config.yaml
arch: "caformer"
model: "audio embedding model"
dataset: "synthesized solo parts of chorales (CocoChorales)"
train_examples: 39062
gain_aug_db: 6
n_mels: 64
hop_length: 320
input: "log_mel"
spec_augment: true
win_length: 512
targets: ["instrument"]
num_classes: 13
embedding_dim: 128
norm: "layernorm"
norm_position: "pre"
hidden_act: "reglu"
mlp_ratio: 2.67
head_dim: 64
fused_qkv: true
qk_norm: true
layer_scale_init: 0.01
parallel_block: true
inner_norm: false
patch_size: [4, 4]
conv_stem: false
depths: [4, 4, 4]
widths: [80, 160, 320]
kernel_size: 7
am_softmax_margin: 0.2
am_softmax_scale: 16
init: "torch_default"
residual_init: "none"
optimizer: "adamw"
learning_rate: 0.00054
beta1: 0.9
beta2: 0.98
eps: 1e-10
max_grad_norm: 5.0
ema_decay: 0.995
max_steps: 26400
batch_size: 64
epochs: 43.3
lr_schedule: "cosine"
final_lr_fraction: 0.1
warmup_steps: 1320
weight_decay: 0.1
Rows from block 5, named by matrix and row number. Each number is 50 + 15 x the weight over its row's rms, rounded and kept within 0 to 99. All counts start at 0. After the name is the row's rms in percent of the matrix's.
# pw1: token mixer expand (model.blocks.5.mixer.pw1.weight, 320x160), inputs 0-79
pw1.129 098:50 65 54 50 23 67 61 54 55 38 49 51 63 49 67 41 32 63 52 54 42 44 54 38 40 46 38 37 56 31 72 61 44 46 50 37 54 46 48 52 42 63 69 60 58 29 28 38 40 36 55 58 47 65 27 66 44 39 48 43 63 70 33 57 43 68 62 75 34 61 57 28 60 45 54 47 31 75 44 24
pw1.130 096:62 37 62 39 52 27 63 42 45 45 41 66 73 58 46 35 65 56 45 23 66 77 86 32 34 57 73 56 58 50 55 79 54 74 32 58 40 54 52 37 60 44 61 59 60 61 60 30 68 79 46 54 30 72 36 39 45 36 37 58 50 72 52 60 61 34 66 67 61 19 41 34 58 27 41 35 50 35 76 14
pw1.131 114:44 59 21 64 60 28 54 14 57 63 42 44 15 32 38 80 63 50 60 22 67 58 70 47 57 63 25 70 53 70 59 55 53 38 40 52 50 45 54 31 62 58 39 64 63 81 61 40 69 62 57 53 32 63 61 63 53 34 55 53 37 46 65 49 58 49 35 40 75 46 65 48 59 35 57 66 60 50 70 32
pw1.132 092:68 65 43 40 63 59 67 40 31 33 54 62 66 34 51 43 06 35 68 42 41 34 46 75 62 73 64 62 39 49 75 42 45 28 45 59 45 36 57 48 52 29 53 32 77 34 36 76 63 36 30 39 60 62 46 52 42 44 54 69 28 28 21 50 57 57 37 71 70 54 50 65 29 56 47 70 46 53 42 43
pw1.133 086:44 64 41 45 59 53 26 19 35 42 56 66 50 36 59 56 48 52 52 39 56 82 88 48 63 22 59 56 52 39 58 76 68 68 73 41 69 83 36 61 92 67 59 68 43 51 37 39 88 51 74 37 47 46 39 63 70 46 51 67 20 72 65 52 52 48 23 55 63 11 45 56 63 46 51 52 31 42 57 44
pw1.134 099:74 45 64 60 54 57 47 58 69 46 50 39 68 56 68 37 12 40 57 53 48 60 53 45 62 35 58 54 68 74 56 49 48 31 85 58 51 38 62 85 61 30 74 41 75 18 19 56 76 67 74 42 75 54 60 26 60 74 32 36 31 56 39 62 43 62 49 57 62 56 43 27 50 49 60 45 42 52 27 55
pw1.135 100:47 41 44 44 74 36 44 14 26 48 35 36 39 31 39 53 54 37 79 29 48 35 67 73 87 58 29 54 62 58 59 66 33 51 63 49 70 50 63 38 56 79 57 66 46 49 59 51 78 67 42 39 35 48 60 52 61 48 58 69 49 50 28 41 49 57 41 41 61 43 44 58 54 32 59 36 65 18 69 59
pw1.136 089:47 75 34 41 62 41 36 54 75 77 66 38 58 65 50 44 41 19 61 66 44 24 48 34 65 35 52 41 61 33 48 75 30 32 82 55 45 49 52 53 48 69 64 58 39 42 16 46 43 35 58 34 56 51 68 26 97 78 40 50 36 23 40 55 42 53 24 37 53 35 54 37 80 27 60 33 48 44 35 57
pw1.137 104:60 56 58 76 61 11 70 58 41 59 44 22 60 59 36 47 69 49 28 35 56 59 46 50 37 61 76 33 67 25 27 70 50 82 31 40 19 46 74 47 43 47 49 83 45 63 76 25 49 73 40 58 26 66 56 41 47 32 41 41 38 64 67 56 63 41 59 70 61 57 44 35 61 49 39 34 58 34 67 34
pw1.138 110:33 74 23 52 27 45 72 57 46 34 71 75 72 43 74 41 21 65 64 50 47 43 56 25 37 62 62 57 36 75 37 40 57 35 42 59 31 39 43 08 53 55 60 60 68 50 32 56 63 52 58 69 43 45 23 64 47 45 57 62 59 37 58 72 35 54 64 31 54 72 51 36 56 53 69 58 62 60 43 57
pw1.139 083:65 48 56 37 59 36 73 26 33 60 42 60 25 53 54 45 52 51 64 30 39 58 51 56 67 35 29 65 62 48 78 51 29 34 76 51 73 50 52 45 72 40 70 50 77 48 30 19 71 44 69 74 41 60 45 49 51 25 48 32 59 67 51 42 49 59 58 83 70 67 65 58 61 45 63 25 29 47 40 21
pw1.140 094:66 50 64 49 65 46 86 71 46 30 41 51 50 52 56 49 40 61 37 54 28 41 53 75 58 44 60 51 66 37 59 51 30 41 49 57 58 39 65 80 54 16 46 35 61 16 37 47 60 26 48 48 53 57 56 00 38 43 53 45 30 34 39 41 57 62 43 87 58 81 50 41 44 42 57 61 50 30 41 53
pw1.141 099:64 69 29 45 48 33 51 50 39 65 64 50 42 61 65 56 48 33 59 57 44 40 61 28 57 16 47 45 57 33 29 63 35 31 68 53 36 52 61 48 51 53 49 45 71 33 30 38 65 28 53 51 65 38 73 32 82 41 68 38 54 31 49 76 56 38 40 46 62 72 67 31 73 22 65 26 66 50 41 77
pw1.142 085:49 44 55 68 64 47 33 37 49 50 36 28 55 38 62 56 56 60 66 37 77 63 58 44 70 46 67 25 76 45 70 68 47 30 39 55 57 63 50 58 49 74 52 81 32 58 44 56 62 43 32 41 42 79 47 47 72 37 20 77 13 67 26 48 56 62 44 53 45 24 69 64 43 62 48 61 54 39 61 37
pw1.143 124:11 55 39 59 39 55 55 42 46 42 48 60 60 51 42 65 42 69 55 66 75 50 74 25 30 46 33 42 48 56 46 56 44 47 43 64 51 55 51 34 30 75 54 35 55 64 47 60 22 50 72 58 42 45 49 56 29 38 40 53 54 52 25 58 60 41 63 40 42 56 71 33 68 58 67 44 26 59 66 40
pw1.144 110:74 51 45 42 61 56 61 34 39 45 30 51 33 27 41 63 58 61 65 20 31 43 81 63 81 54 25 65 58 58 63 85 18 44 53 50 63 48 59 46 71 59 39 57 56 52 36 43 90 20 32 59 34 47 43 59 59 27 72 38 56 39 30 40 59 85 44 80 67 86 56 41 49 26 46 40 63 44 53 39
pw1.145 089:37 50 59 66 45 55 41 52 30 42 81 45 46 59 34 80 17 45 31 84 33 49 38 59 32 59 61 55 68 16 53 54 55 61 78 59 49 42 59 72 56 41 52 67 28 40 43 55 56 53 61 55 71 38 56 55 47 71 49 47 29 65 37 45 37 44 53 36 37 26 62 36 57 41 29 15 36 70 63 72
pw1.146 112:47 62 53 53 42 44 65 37 42 53 32 50 60 22 37 38 41 54 60 48 45 54 50 52 32 61 42 37 61 36 67 66 53 48 47 39 51 37 49 29 26 75 72 61 39 51 54 44 47 22 46 44 41 81 22 75 36 16 48 29 42 51 35 59 39 56 50 80 32 60 54 43 61 49 54 47 40 62 54 36
pw1.147 089:20 44 29 70 39 50 61 16 65 78 41 53 39 21 49 73 45 56 50 40 60 63 85 15 42 54 43 64 49 66 48 50 47 25 41 73 59 47 45 31 58 41 53 77 62 56 55 47 43 74 57 49 58 67 63 56 67 52 40 47 45 55 56 47 58 46 57 24 50 29 56 35 53 35 70 52 52 60 67 38
pw1.148 106:72 73 32 42 57 50 57 45 62 61 77 52 56 69 61 44 43 37 37 57 51 47 50 18 55 18 60 48 55 59 38 56 55 35 55 47 37 48 41 70 58 20 64 52 87 41 28 20 72 61 58 69 60 52 61 37 72 60 65 42 54 35 69 81 58 33 41 40 73 47 56 39 78 19 72 38 59 40 21 68
pw1.149 090:27 35 48 51 52 59 56 47 42 29 32 35 37 41 51 77 46 68 46 61 72 40 58 45 44 36 26 51 57 30 61 89 48 67 71 98 80 37 52 35 33 64 49 46 51 54 23 64 52 54 59 51 29 48 62 37 57 73 35 52 47 56 30 52 53 47 58 39 30 61 79 22 66 58 44 53 25 42 61 41
pw1.150 106:63 53 64 25 32 66 53 51 57 51 36 64 72 32 61 31 31 73 79 48 47 30 54 49 37 54 48 25 29 59 69 45 63 46 45 73 48 35 54 33 51 55 47 48 49 36 37 74 35 08 45 34 55 59 42 47 45 51 79 47 54 42 38 55 30 66 49 64 34 64 44 48 50 48 47 50 46 48 40 52
pw1.151 094:41 53 57 50 74 57 61 39 19 56 45 66 56 56 44 65 74 22 59 32 28 59 57 50 60 54 55 31 59 67 39 56 41 51 39 50 47 56 58 54 62 77 35 66 35 58 61 61 65 56 32 53 41 42 58 48 53 40 53 57 36 46 28 44 32 51 54 54 67 51 60 48 38 27 51 31 60 27 69 52
pw1.152 097:19 59 54 67 59 49 50 49 29 47 57 55 44 15 46 59 61 59 50 39 41 60 45 63 30 72 40 49 26 62 65 40 79 59 37 71 50 38 57 23 52 73 46 51 32 52 49 65 46 50 32 28 45 70 65 64 37 23 53 87 24 32 66 49 48 32 43 53 55 38 49 57 65 64 46 82 67 57 73 58
pw1.153 093:58 45 59 43 38 73 03 65 49 39 60 39 53 35 52 56 44 69 66 62 37 37 67 52 63 25 39 57 47 30 63 59 55 51 58 68 70 49 54 58 75 69 53 17 48 38 14 63 46 30 67 29 47 21 33 67 54 55 67 57 54 27 54 58 38 50 53 42 30 40 55 57 65 48 52 32 37 52 49 51
pw1.154 080:49 60 32 52 39 33 51 28 34 78 32 50 47 55 43 51 70 41 52 37 76 61 78 34 31 36 59 56 60 41 26 51 67 75 42 53 53 65 38 44 69 68 45 74 27 71 68 33 65 75 51 41 44 72 42 61 50 18 60 57 48 72 54 49 60 30 30 40 41 23 71 35 83 39 73 41 38 44 70 43
pw1.155 131:60 47 34 67 68 46 50 21 40 80 52 31 12 37 33 86 57 46 50 33 54 58 54 42 44 60 28 74 55 51 64 65 33 47 37 50 53 42 54 43 69 49 48 74 52 82 66 36 70 62 45 51 31 75 44 43 64 44 38 51 47 47 66 31 59 45 43 42 73 47 78 57 55 23 52 60 63 52 56 26
pw1.156 078:61 51 68 48 32 58 61 43 42 44 39 62 70 33 31 33 25 32 70 38 54 45 66 52 28 52 72 20 46 50 82 50 63 74 58 74 22 58 51 18 50 72 70 69 31 48 22 39 46 27 43 21 51 67 26 74 46 34 43 53 40 61 43 32 41 37 44 77 22 17 33 52 53 37 47 60 49 70 47 44
pw1.157 088:39 46 76 16 46 69 39 70 46 33 61 71 60 58 73 30 36 54 55 64 24 25 38 76 59 47 56 47 49 38 57 43 59 73 69 58 53 67 61 58 63 69 52 21 38 31 12 49 54 34 61 37 63 44 26 54 38 53 59 72 66 63 38 55 30 77 57 68 23 61 39 60 49 51 41 33 34 67 39 60
pw1.158 104:43 56 76 37 33 58 54 80 50 16 59 60 75 36 44 39 15 68 48 59 34 39 40 76 56 48 56 44 36 47 66 41 53 41 56 62 44 50 44 77 63 34 57 20 57 02 29 60 43 44 49 36 69 50 38 54 28 56 59 75 38 43 19 47 32 57 40 56 39 41 48 43 50 86 48 47 50 66 42 49
pw1.159 100:20 34 58 39 61 71 59 50 41 38 74 64 60 39 70 49 15 47 66 74 51 62 51 49 35 63 69 35 59 73 77 64 35 20 72 42 54 52 45 60 65 71 41 47 76 28 12 50 41 53 59 61 47 43 63 31 63 74 49 69 31 55 33 44 27 53 55 20 67 54 60 40 48 49 45 53 46 62 48 54
pw1.160 111:60 52 51 41 26 58 58 58 74 67 58 46 56 61 50 48 54 56 37 61 44 28 35 57 31 43 51 49 27 46 57 31 59 36 25 42 47 34 32 63 29 36 45 47 39 65 60 69 11 29 45 35 58 56 51 64 27 51 50 13 75 56 45 50 50 46 59 52 22 60 41 78 31 73 59 81 44 63 21 69
pw1.161 089:23 69 38 62 36 35 63 49 62 48 88 56 47 41 48 57 43 40 21 44 29 52 38 52 46 56 77 36 42 54 49 17 77 17 44 41 28 44 46 52 43 69 40 60 33 40 66 64 56 64 56 30 79 45 59 59 31 39 39 49 20 17 48 45 69 49 36 38 64 42 48 57 43 60 50 81 70 51 53 75
pw1.162 089:52 40 57 70 52 47 60 48 34 53 63 54 47 53 35 88 51 39 39 47 29 74 47 66 47 54 65 84 58 65 59 57 26 40 52 44 69 56 55 65 70 27 52 77 44 60 51 25 81 48 56 65 50 60 38 45 56 56 32 37 38 69 41 21 43 61 57 77 75 46 58 59 40 36 49 58 47 61 52 54
pw1.163 113:62 67 30 61 35 60 67 44 45 50 80 78 43 49 32 62 31 41 54 71 47 44 53 56 19 72 82 63 26 45 43 22 60 31 25 45 35 45 30 67 56 37 49 58 55 44 63 66 50 61 62 34 87 72 43 55 49 43 46 53 46 61 49 62 71 32 33 30 53 39 44 58 32 41 59 56 64 67 24 72
pw1.164 103:43 46 60 48 60 73 39 69 46 41 88 55 70 63 61 47 34 20 54 58 49 51 36 67 54 52 94 28 36 43 49 38 53 53 34 44 38 66 33 69 61 63 64 43 38 19 51 66 45 58 43 19 53 48 62 39 37 70 35 84 28 49 37 40 31 48 39 24 55 20 43 50 38 62 38 47 48 67 36 67
pw1.165 118:90 33 66 14 50 40 61 59 36 33 36 65 51 66 52 34 55 34 78 36 45 39 71 52 62 34 57 48 51 65 43 84 58 57 45 54 50 47 55 47 59 41 69 36 91 57 31 27 93 56 40 53 51 60 39 19 59 45 75 43 62 62 53 57 32 46 59 59 64 52 31 32 54 36 57 31 45 39 51 48
pw1.166 095:64 51 41 57 49 49 65 69 62 43 60 38 26 43 76 54 23 75 48 58 37 50 42 50 61 50 38 80 58 44 45 53 36 21 71 55 61 45 58 41 44 29 27 31 64 32 23 50 71 21 49 76 42 49 50 43 61 61 43 52 31 25 53 59 46 60 32 68 71 70 67 55 52 43 48 63 64 57 22 52
pw1.167 117:48 47 63 58 69 54 45 35 53 48 24 21 52 30 53 61 54 61 43 18 62 56 58 62 55 68 33 58 49 34 63 77 61 77 40 65 46 49 68 16 47 65 44 53 16 63 48 42 57 63 32 44 25 76 61 63 44 46 49 66 53 34 38 35 58 46 49 54 53 48 58 60 71 44 43 57 58 56 85 26
pw1.168 087:30 64 74 47 40 60 37 52 57 74 34 50 50 55 58 70 50 60 47 67 57 49 41 49 36 38 64 49 42 46 41 80 56 71 70 98 49 53 49 59 45 50 48 49 47 34 19 51 48 59 52 42 30 51 59 50 71 68 47 29 60 53 62 46 60 38 56 35 29 43 63 24 69 62 45 57 23 43 70 54
pw1.169 092:51 40 62 56 65 54 52 17 24 54 49 30 52 41 50 62 36 23 75 23 54 49 56 63 63 39 38 55 51 59 88 60 20 27 29 65 59 39 43 64 82 49 57 61 52 55 40 25 86 51 37 24 26 71 51 34 60 43 58 70 56 53 18 36 29 80 52 65 47 35 47 47 58 20 63 45 44 29 56 25
pw1.170 081:36 71 51 36 55 54 42 69 23 52 38 72 69 54 62 49 29 67 68 66 30 32 60 52 24 61 66 26 24 33 61 37 76 65 39 80 43 31 63 35 63 38 64 61 51 26 35 56 71 50 56 55 42 63 41 50 50 49 63 78 54 71 53 53 21 25 68 47 30 31 46 28 68 66 44 56 49 66 45 55
pw1.171 098:82 54 60 37 75 43 42 39 14 37 34 53 46 63 38 41 57 31 47 42 29 27 65 62 54 58 61 19 37 63 57 71 55 50 36 73 46 51 49 54 79 47 46 54 60 49 30 55 76 47 42 32 30 56 54 19 40 37 78 63 52 54 28 48 38 45 65 55 66 44 52 43 59 25 46 23 54 16 49 49
pw1.172 104:37 32 65 45 56 69 69 64 75 33 41 62 68 52 34 19 42 36 56 50 75 52 46 54 26 72 86 35 35 67 60 38 89 28 46 68 17 31 39 51 44 37 67 72 36 46 45 52 44 66 43 24 61 76 72 53 45 47 42 22 50 42 61 35 42 44 35 41 57 22 38 48 41 67 43 80 63 49 57 51
pw1.173 094:66 40 51 56 30 74 40 51 51 53 47 62 52 52 41 65 46 41 40 59 56 27 39 44 26 64 56 66 37 63 48 10 47 65 26 81 53 38 43 62 20 29 23 47 45 55 73 70 10 47 43 36 65 36 48 51 45 39 57 48 59 54 55 47 49 64 53 49 42 58 33 85 28 67 44 94 40 61 32 55
pw1.174 094:56 85 47 60 61 51 60 26 71 57 62 32 48 79 48 27 81 39 42 20 72 55 36 38 41 39 45 45 73 32 36 50 43 58 26 23 52 50 41 35 22 77 45 56 44 80 74 42 24 37 39 60 29 59 44 80 45 40 41 26 60 44 35 59 74 53 69 58 66 66 69 57 41 58 54 58 71 38 64 38
pw1.175 087:52 58 44 53 30 50 61 58 42 54 52 74 58 68 59 44 50 53 36 64 39 68 64 40 35 39 67 46 63 38 25 72 46 33 55 44 16 63 50 76 50 41 81 53 54 40 21 21 53 52 80 54 58 48 51 18 77 49 49 34 60 73 56 83 42 27 53 46 72 50 63 30 63 47 64 27 37 54 26 58
pw1.176 089:84 44 52 35 70 34 51 39 28 35 40 49 47 59 68 46 35 47 80 27 42 40 67 41 72 41 63 40 46 63 44 72 71 66 52 59 52 43 56 53 65 60 62 36 78 48 32 37 92 71 34 67 43 55 36 45 67 40 74 45 67 63 64 56 39 46 48 42 60 47 31 26 58 24 49 35 57 27 53 33
pw1.177 097:79 75 46 66 64 34 36 32 62 55 39 33 82 54 29 24 56 55 39 46 69 33 51 50 61 39 81 27 41 45 57 54 78 83 42 40 27 54 47 76 42 60 73 67 52 48 63 45 34 47 46 37 49 61 48 58 55 28 53 34 34 76 53 46 84 49 28 64 32 52 23 59 39 51 40 30 46 47 62 54
pw1.178 101:56 38 40 56 54 43 60 37 54 49 31 52 36 32 49 64 53 70 58 58 47 46 49 55 67 65 24 69 72 52 47 58 27 48 84 69 59 40 55 55 41 25 47 47 69 36 35 64 40 40 49 61 53 57 66 38 50 52 32 35 33 35 64 42 51 58 22 76 45 57 50 50 42 65 29 39 53 14 45 50
pw1.179 105:06 56 42 40 42 74 45 66 70 22 59 49 43 50 71 65 43 72 53 62 63 57 65 28 43 30 27 58 53 60 45 71 51 50 74 52 51 61 46 30 33 85 39 37 46 43 28 49 47 54 59 53 49 33 53 74 50 53 60 52 69 69 54 48 39 35 63 27 39 51 52 26 55 63 36 53 34 71 77 36
pw1.180 101:75 64 44 40 67 42 61 43 51 41 42 38 46 23 39 61 63 47 79 17 34 25 59 63 86 54 14 56 55 47 54 83 28 36 66 73 53 43 60 49 62 47 40 59 48 53 43 49 91 29 47 58 29 55 44 59 63 38 62 42 56 43 40 48 60 82 31 75 60 65 54 57 63 21 36 35 46 26 44 39
pw1.181 105:88 62 23 46 58 32 65 50 50 66 66 60 43 70 49 24 59 40 47 50 48 40 64 27 50 44 68 46 45 46 32 31 51 42 59 32 20 47 44 66 44 29 63 55 76 46 65 35 63 39 58 66 67 42 41 46 63 38 65 33 58 39 59 88 56 43 41 36 77 55 44 30 63 28 83 40 75 44 21 59
pw1.182 089:59 46 56 47 64 40 82 58 15 54 51 58 18 24 84 67 36 48 52 43 39 54 33 51 54 73 36 60 44 54 74 42 44 40 33 52 40 36 61 38 61 52 31 41 64 56 43 38 74 37 18 70 20 59 39 19 56 31 39 72 37 26 64 37 41 52 30 74 78 73 64 49 61 54 37 77 70 47 48 34
pw1.183 088:59 44 39 51 36 38 65 41 53 32 45 69 69 24 43 55 52 57 50 32 58 47 74 45 47 69 37 29 40 44 62 77 57 96 39 66 52 43 41 45 62 51 66 74 46 59 51 51 56 44 50 43 46 66 46 55 44 30 53 52 37 66 52 50 57 28 42 74 27 14 41 41 57 53 57 24 36 30 65 28
pw1.184 102:53 42 54 28 41 64 47 52 52 51 20 52 56 27 78 24 46 66 69 46 44 48 49 57 66 53 51 56 13 45 62 12 37 72 24 80 74 50 55 48 58 33 59 35 58 37 55 54 55 31 37 45 39 46 33 33 48 55 57 78 81 38 74 49 45 81 48 81 47 49 46 76 28 63 46 72 52 37 23 40
pw1.185 090:66 50 61 38 40 77 25 45 56 47 45 63 41 59 65 35 24 56 54 58 24 31 69 57 64 29 41 51 52 44 62 49 40 53 75 33 59 59 32 85 81 64 54 49 41 17 42 43 49 55 58 51 64 25 42 44 47 56 72 63 52 61 60 42 41 64 48 69 46 49 28 60 29 35 53 29 35 43 42 81
pw1.186 103:53 38 71 21 45 73 41 57 58 29 41 37 66 25 76 28 30 81 82 67 46 24 37 46 64 36 44 39 44 70 81 37 66 31 62 63 56 31 53 33 55 48 54 44 68 38 15 62 32 33 60 40 51 41 47 48 42 51 53 49 52 28 36 49 39 71 49 60 11 48 46 63 42 65 53 37 47 43 55 55
pw1.187 079:39 41 55 55 60 54 75 73 57 25 40 59 41 33 76 39 37 44 52 48 76 56 36 55 38 48 37 63 83 62 77 71 43 45 78 54 54 42 60 40 65 75 67 56 61 58 01 32 66 30 45 65 34 64 46 62 45 62 41 45 38 67 29 54 43 52 55 69 42 75 68 31 50 34 26 63 54 52 50 46
pw1.188 100:57 58 52 51 66 34 58 48 16 51 45 62 52 41 45 35 54 39 43 34 35 48 62 54 47 40 57 29 53 67 33 64 57 85 46 61 38 71 52 35 61 60 41 64 39 61 58 37 68 64 44 44 45 51 49 41 42 17 59 93 37 57 58 53 53 34 39 52 59 16 61 36 60 44 68 47 62 31 62 42
pw1.189 098:54 75 31 49 48 69 25 32 65 84 63 51 57 25 72 46 42 67 47 49 50 54 56 52 74 24 48 66 36 55 49 38 52 55 62 43 45 76 46 51 70 51 54 70 37 40 45 50 68 48 58 45 64 37 44 61 88 43 56 49 13 49 67 64 80 68 11 44 47 42 62 60 58 40 57 65 44 59 53 36
pw1.190 081:25 53 61 25 28 70 37 68 73 50 52 34 48 67 70 63 11 42 53 48 62 43 44 58 30 54 47 42 55 55 86 62 41 47 47 51 42 25 53 46 56 68 65 50 50 50 12 32 48 35 50 52 56 64 46 45 36 75 43 60 57 59 15 39 13 57 72 44 46 54 58 40 50 56 43 44 22 60 58 23
pw1.191 086:49 20 65 70 48 53 39 56 52 64 35 38 31 64 46 49 47 42 41 35 77 76 54 61 31 69 60 54 58 62 65 51 45 34 48 63 31 50 48 65 56 19 61 84 39 71 65 50 55 52 39 35 47 77 44 44 48 58 39 42 51 66 57 30 43 73 53 60 54 38 49 50 35 54 27 72 43 61 35 14
pw1.192 111:59 50 90 37 57 62 35 69 56 19 56 50 77 56 62 34 15 54 41 57 36 31 42 76 82 53 54 60 57 30 64 48 56 53 55 60 45 46 65 78 65 45 54 23 51 20 12 62 58 45 55 42 68 46 60 37 45 77 73 47 59 40 57 53 40 61 51 61 46 52 32 45 37 57 19 56 52 50 44 56
pw1.193 105:45 49 66 46 29 71 23 49 54 45 55 64 76 51 54 52 21 30 55 54 23 81 51 69 44 46 52 46 51 44 62 63 45 48 54 45 53 87 50 48 63 95 69 37 39 28 35 34 69 51 73 46 66 45 33 61 48 55 57 54 45 77 44 30 25 42 80 45 35 19 48 45 43 37 45 10 23 77 61 52
pw1.194 099:65 61 37 40 48 33 71 64 17 56 58 79 34 97 31 38 68 45 25 44 41 46 59 36 43 43 59 39 68 23 33 69 46 66 47 52 43 73 59 68 66 42 51 33 52 36 34 47 75 58 46 65 70 36 47 08 43 50 65 39 58 78 59 73 53 41 55 67 55 63 45 39 62 39 77 35 46 53 52 51
pw1.195 100:62 38 76 31 31 64 27 53 56 50 37 46 72 41 34 20 19 71 76 52 35 29 61 58 61 60 55 57 28 68 75 47 70 54 69 82 58 37 34 42 63 52 52 42 50 23 27 69 57 42 65 32 50 63 25 75 52 48 65 55 56 58 42 59 25 56 43 54 19 22 44 53 50 60 47 40 46 49 45 68
pw1.196 111:41 51 31 65 58 40 33 26 45 57 42 46 65 52 62 38 66 43 65 29 70 72 70 31 67 28 45 45 68 52 51 58 45 75 44 51 49 76 46 32 60 68 52 60 43 69 61 35 54 51 45 53 38 63 52 66 81 37 44 71 37 67 63 53 61 46 44 42 61 27 77 55 75 36 45 38 47 41 74 32
pw1.197 115:37 03 47 61 65 50 39 49 53 43 41 56 37 51 55 49 52 44 54 41 48 65 56 58 60 55 73 86 43 51 48 37 45 47 35 61 73 59 38 77 91 20 67 48 61 62 63 53 58 79 65 51 42 57 36 32 60 60 36 82 45 65 52 50 36 46 43 37 62 29 44 74 32 46 61 45 57 52 49 47
pw1.198 123:59 31 72 26 24 69 25 63 59 49 49 64 57 49 56 44 41 47 57 66 34 62 48 66 39 40 71 57 23 64 72 39 53 35 46 37 58 58 10 65 49 38 65 35 54 42 48 38 49 50 72 44 69 31 25 64 37 65 54 49 71 79 47 31 29 64 74 50 24 23 31 69 30 49 44 41 25 72 38 43
pw1.199 094:58 49 72 42 50 60 38 82 65 42 43 29 57 62 72 56 57 57 38 59 68 78 32 47 54 64 53 58 46 57 53 57 65 46 75 22 37 51 60 65 62 38 65 62 43 63 45 35 63 60 62 86 53 35 35 59 51 57 40 44 48 51 46 36 30 58 57 50 47 65 56 44 66 60 09 55 42 66 27 25
pw1.200 109:54 47 62 15 32 68 28 62 72 28 46 45 70 50 60 30 15 79 72 67 43 35 54 49 49 29 58 56 34 33 53 39 66 39 66 58 50 45 55 38 51 64 60 36 34 31 11 52 43 44 59 31 65 38 49 70 46 65 79 55 68 48 42 43 34 56 58 53 15 34 38 53 51 68 31 40 34 75 49 54
pw1.201 093:45 48 61 26 28 58 41 61 66 34 37 27 75 40 60 38 32 79 74 60 52 53 59 41 68 34 63 43 46 39 61 44 66 53 70 68 42 45 35 40 53 81 51 34 31 31 36 53 44 34 56 40 48 47 26 67 43 51 65 38 65 40 59 45 31 57 57 36 30 46 43 54 47 70 45 53 54 47 57 34
pw1.202 096:33 48 32 53 57 38 37 58 62 40 36 46 55 37 54 34 37 80 43 66 66 50 54 48 90 52 22 79 43 49 27 59 42 68 76 72 83 54 73 31 60 60 33 18 60 48 33 72 57 59 80 65 50 34 54 56 64 51 49 60 39 21 69 59 65 58 31 41 42 52 49 51 76 64 48 34 52 24 53 61
pw1.203 120:62 67 56 23 38 62 66 40 73 47 57 68 60 49 40 39 39 50 70 70 43 33 51 48 24 53 49 37 30 84 63 44 58 29 48 63 29 30 30 43 26 42 59 36 60 49 48 59 31 40 42 21 55 64 57 76 21 39 70 22 66 36 12 51 37 38 49 49 27 65 30 44 42 38 55 68 45 73 38 56
pw1.204 116:92 55 34 31 61 45 79 58 30 62 47 66 26 63 52 46 61 37 64 32 36 55 70 48 69 42 42 52 56 58 37 67 32 54 55 44 59 59 55 71 64 54 50 43 86 47 58 28 89 32 32 77 55 41 29 41 65 39 71 33 62 60 63 60 62 57 31 85 75 68 35 40 49 32 66 35 50 32 38 42
pw1.205 094:49 63 59 60 75 67 38 35 57 54 47 15 40 42 50 81 47 60 58 40 45 44 50 61 78 48 20 44 54 42 79 85 38 64 68 76 72 40 65 44 52 47 56 56 52 62 24 56 58 51 38 32 37 60 77 36 45 63 28 65 37 44 26 26 49 67 39 55 37 52 62 52 54 39 18 56 39 47 69 32
pw1.206 104:81 59 30 43 55 45 52 58 47 50 69 63 30 55 52 48 45 44 59 45 27 60 65 34 56 35 55 55 55 58 48 75 43 43 70 38 54 64 53 52 76 63 49 43 78 62 24 32 99 66 67 79 49 44 31 46 49 51 73 60 51 34 56 69 39 56 54 47 77 56 36 49 56 32 63 31 46 47 36 34
pw1.207 091:38 34 58 34 32 57 59 58 54 32 25 79 64 29 42 39 16 71 63 73 45 47 64 44 27 74 67 44 30 63 81 46 80 64 42 72 36 36 46 51 55 38 43 21 45 25 51 73 31 46 67 39 66 61 36 70 38 58 71 57 61 65 24 57 28 42 49 52 48 59 35 66 41 62 59 70 49 48 55 48
pw1.208 095:42 60 24 54 41 58 41 28 59 40 37 76 39 43 52 55 41 55 55 51 55 51 72 21 76 25 37 65 56 54 61 58 38 36 78 45 61 78 48 52 87 65 55 67 70 61 30 38 91 52 64 70 37 36 30 66 80 49 43 55 65 57 59 59 51 43 48 53 49 61 51 49 72 26 61 29 37 58 50 34
pw1.209 102:57 48 25 71 56 25 72 25 59 66 50 44 34 57 58 56 63 51 54 36 71 49 79 21 47 51 47 84 66 39 31 52 62 68 41 51 56 43 51 24 55 41 50 65 73 62 60 40 72 65 61 65 33 69 57 64 63 30 44 39 45 49 65 57 79 36 48 50 68 60 56 45 66 30 73 57 58 27 52 26
pw1.210 115:44 24 37 60 46 65 57 28 43 63 38 44 42 39 47 70 68 55 73 46 72 34 65 46 53 58 32 59 40 51 51 37 33 53 32 86 63 51 41 65 53 42 37 51 65 65 63 58 24 56 50 39 45 56 38 39 51 58 23 64 63 71 49 40 64 68 42 71 27 38 48 64 35 36 47 49 57 18 46 45
pw1.211 080:58 56 42 66 49 43 36 46 57 53 50 40 72 68 39 48 20 34 46 34 24 49 70 37 80 28 38 59 47 27 47 67 27 43 56 62 76 55 65 55 65 53 87 36 44 33 16 59 73 62 59 43 47 35 49 49 34 54 59 62 47 49 32 42 48 62 70 48 31 28 63 41 51 45 39 11 21 46 70 44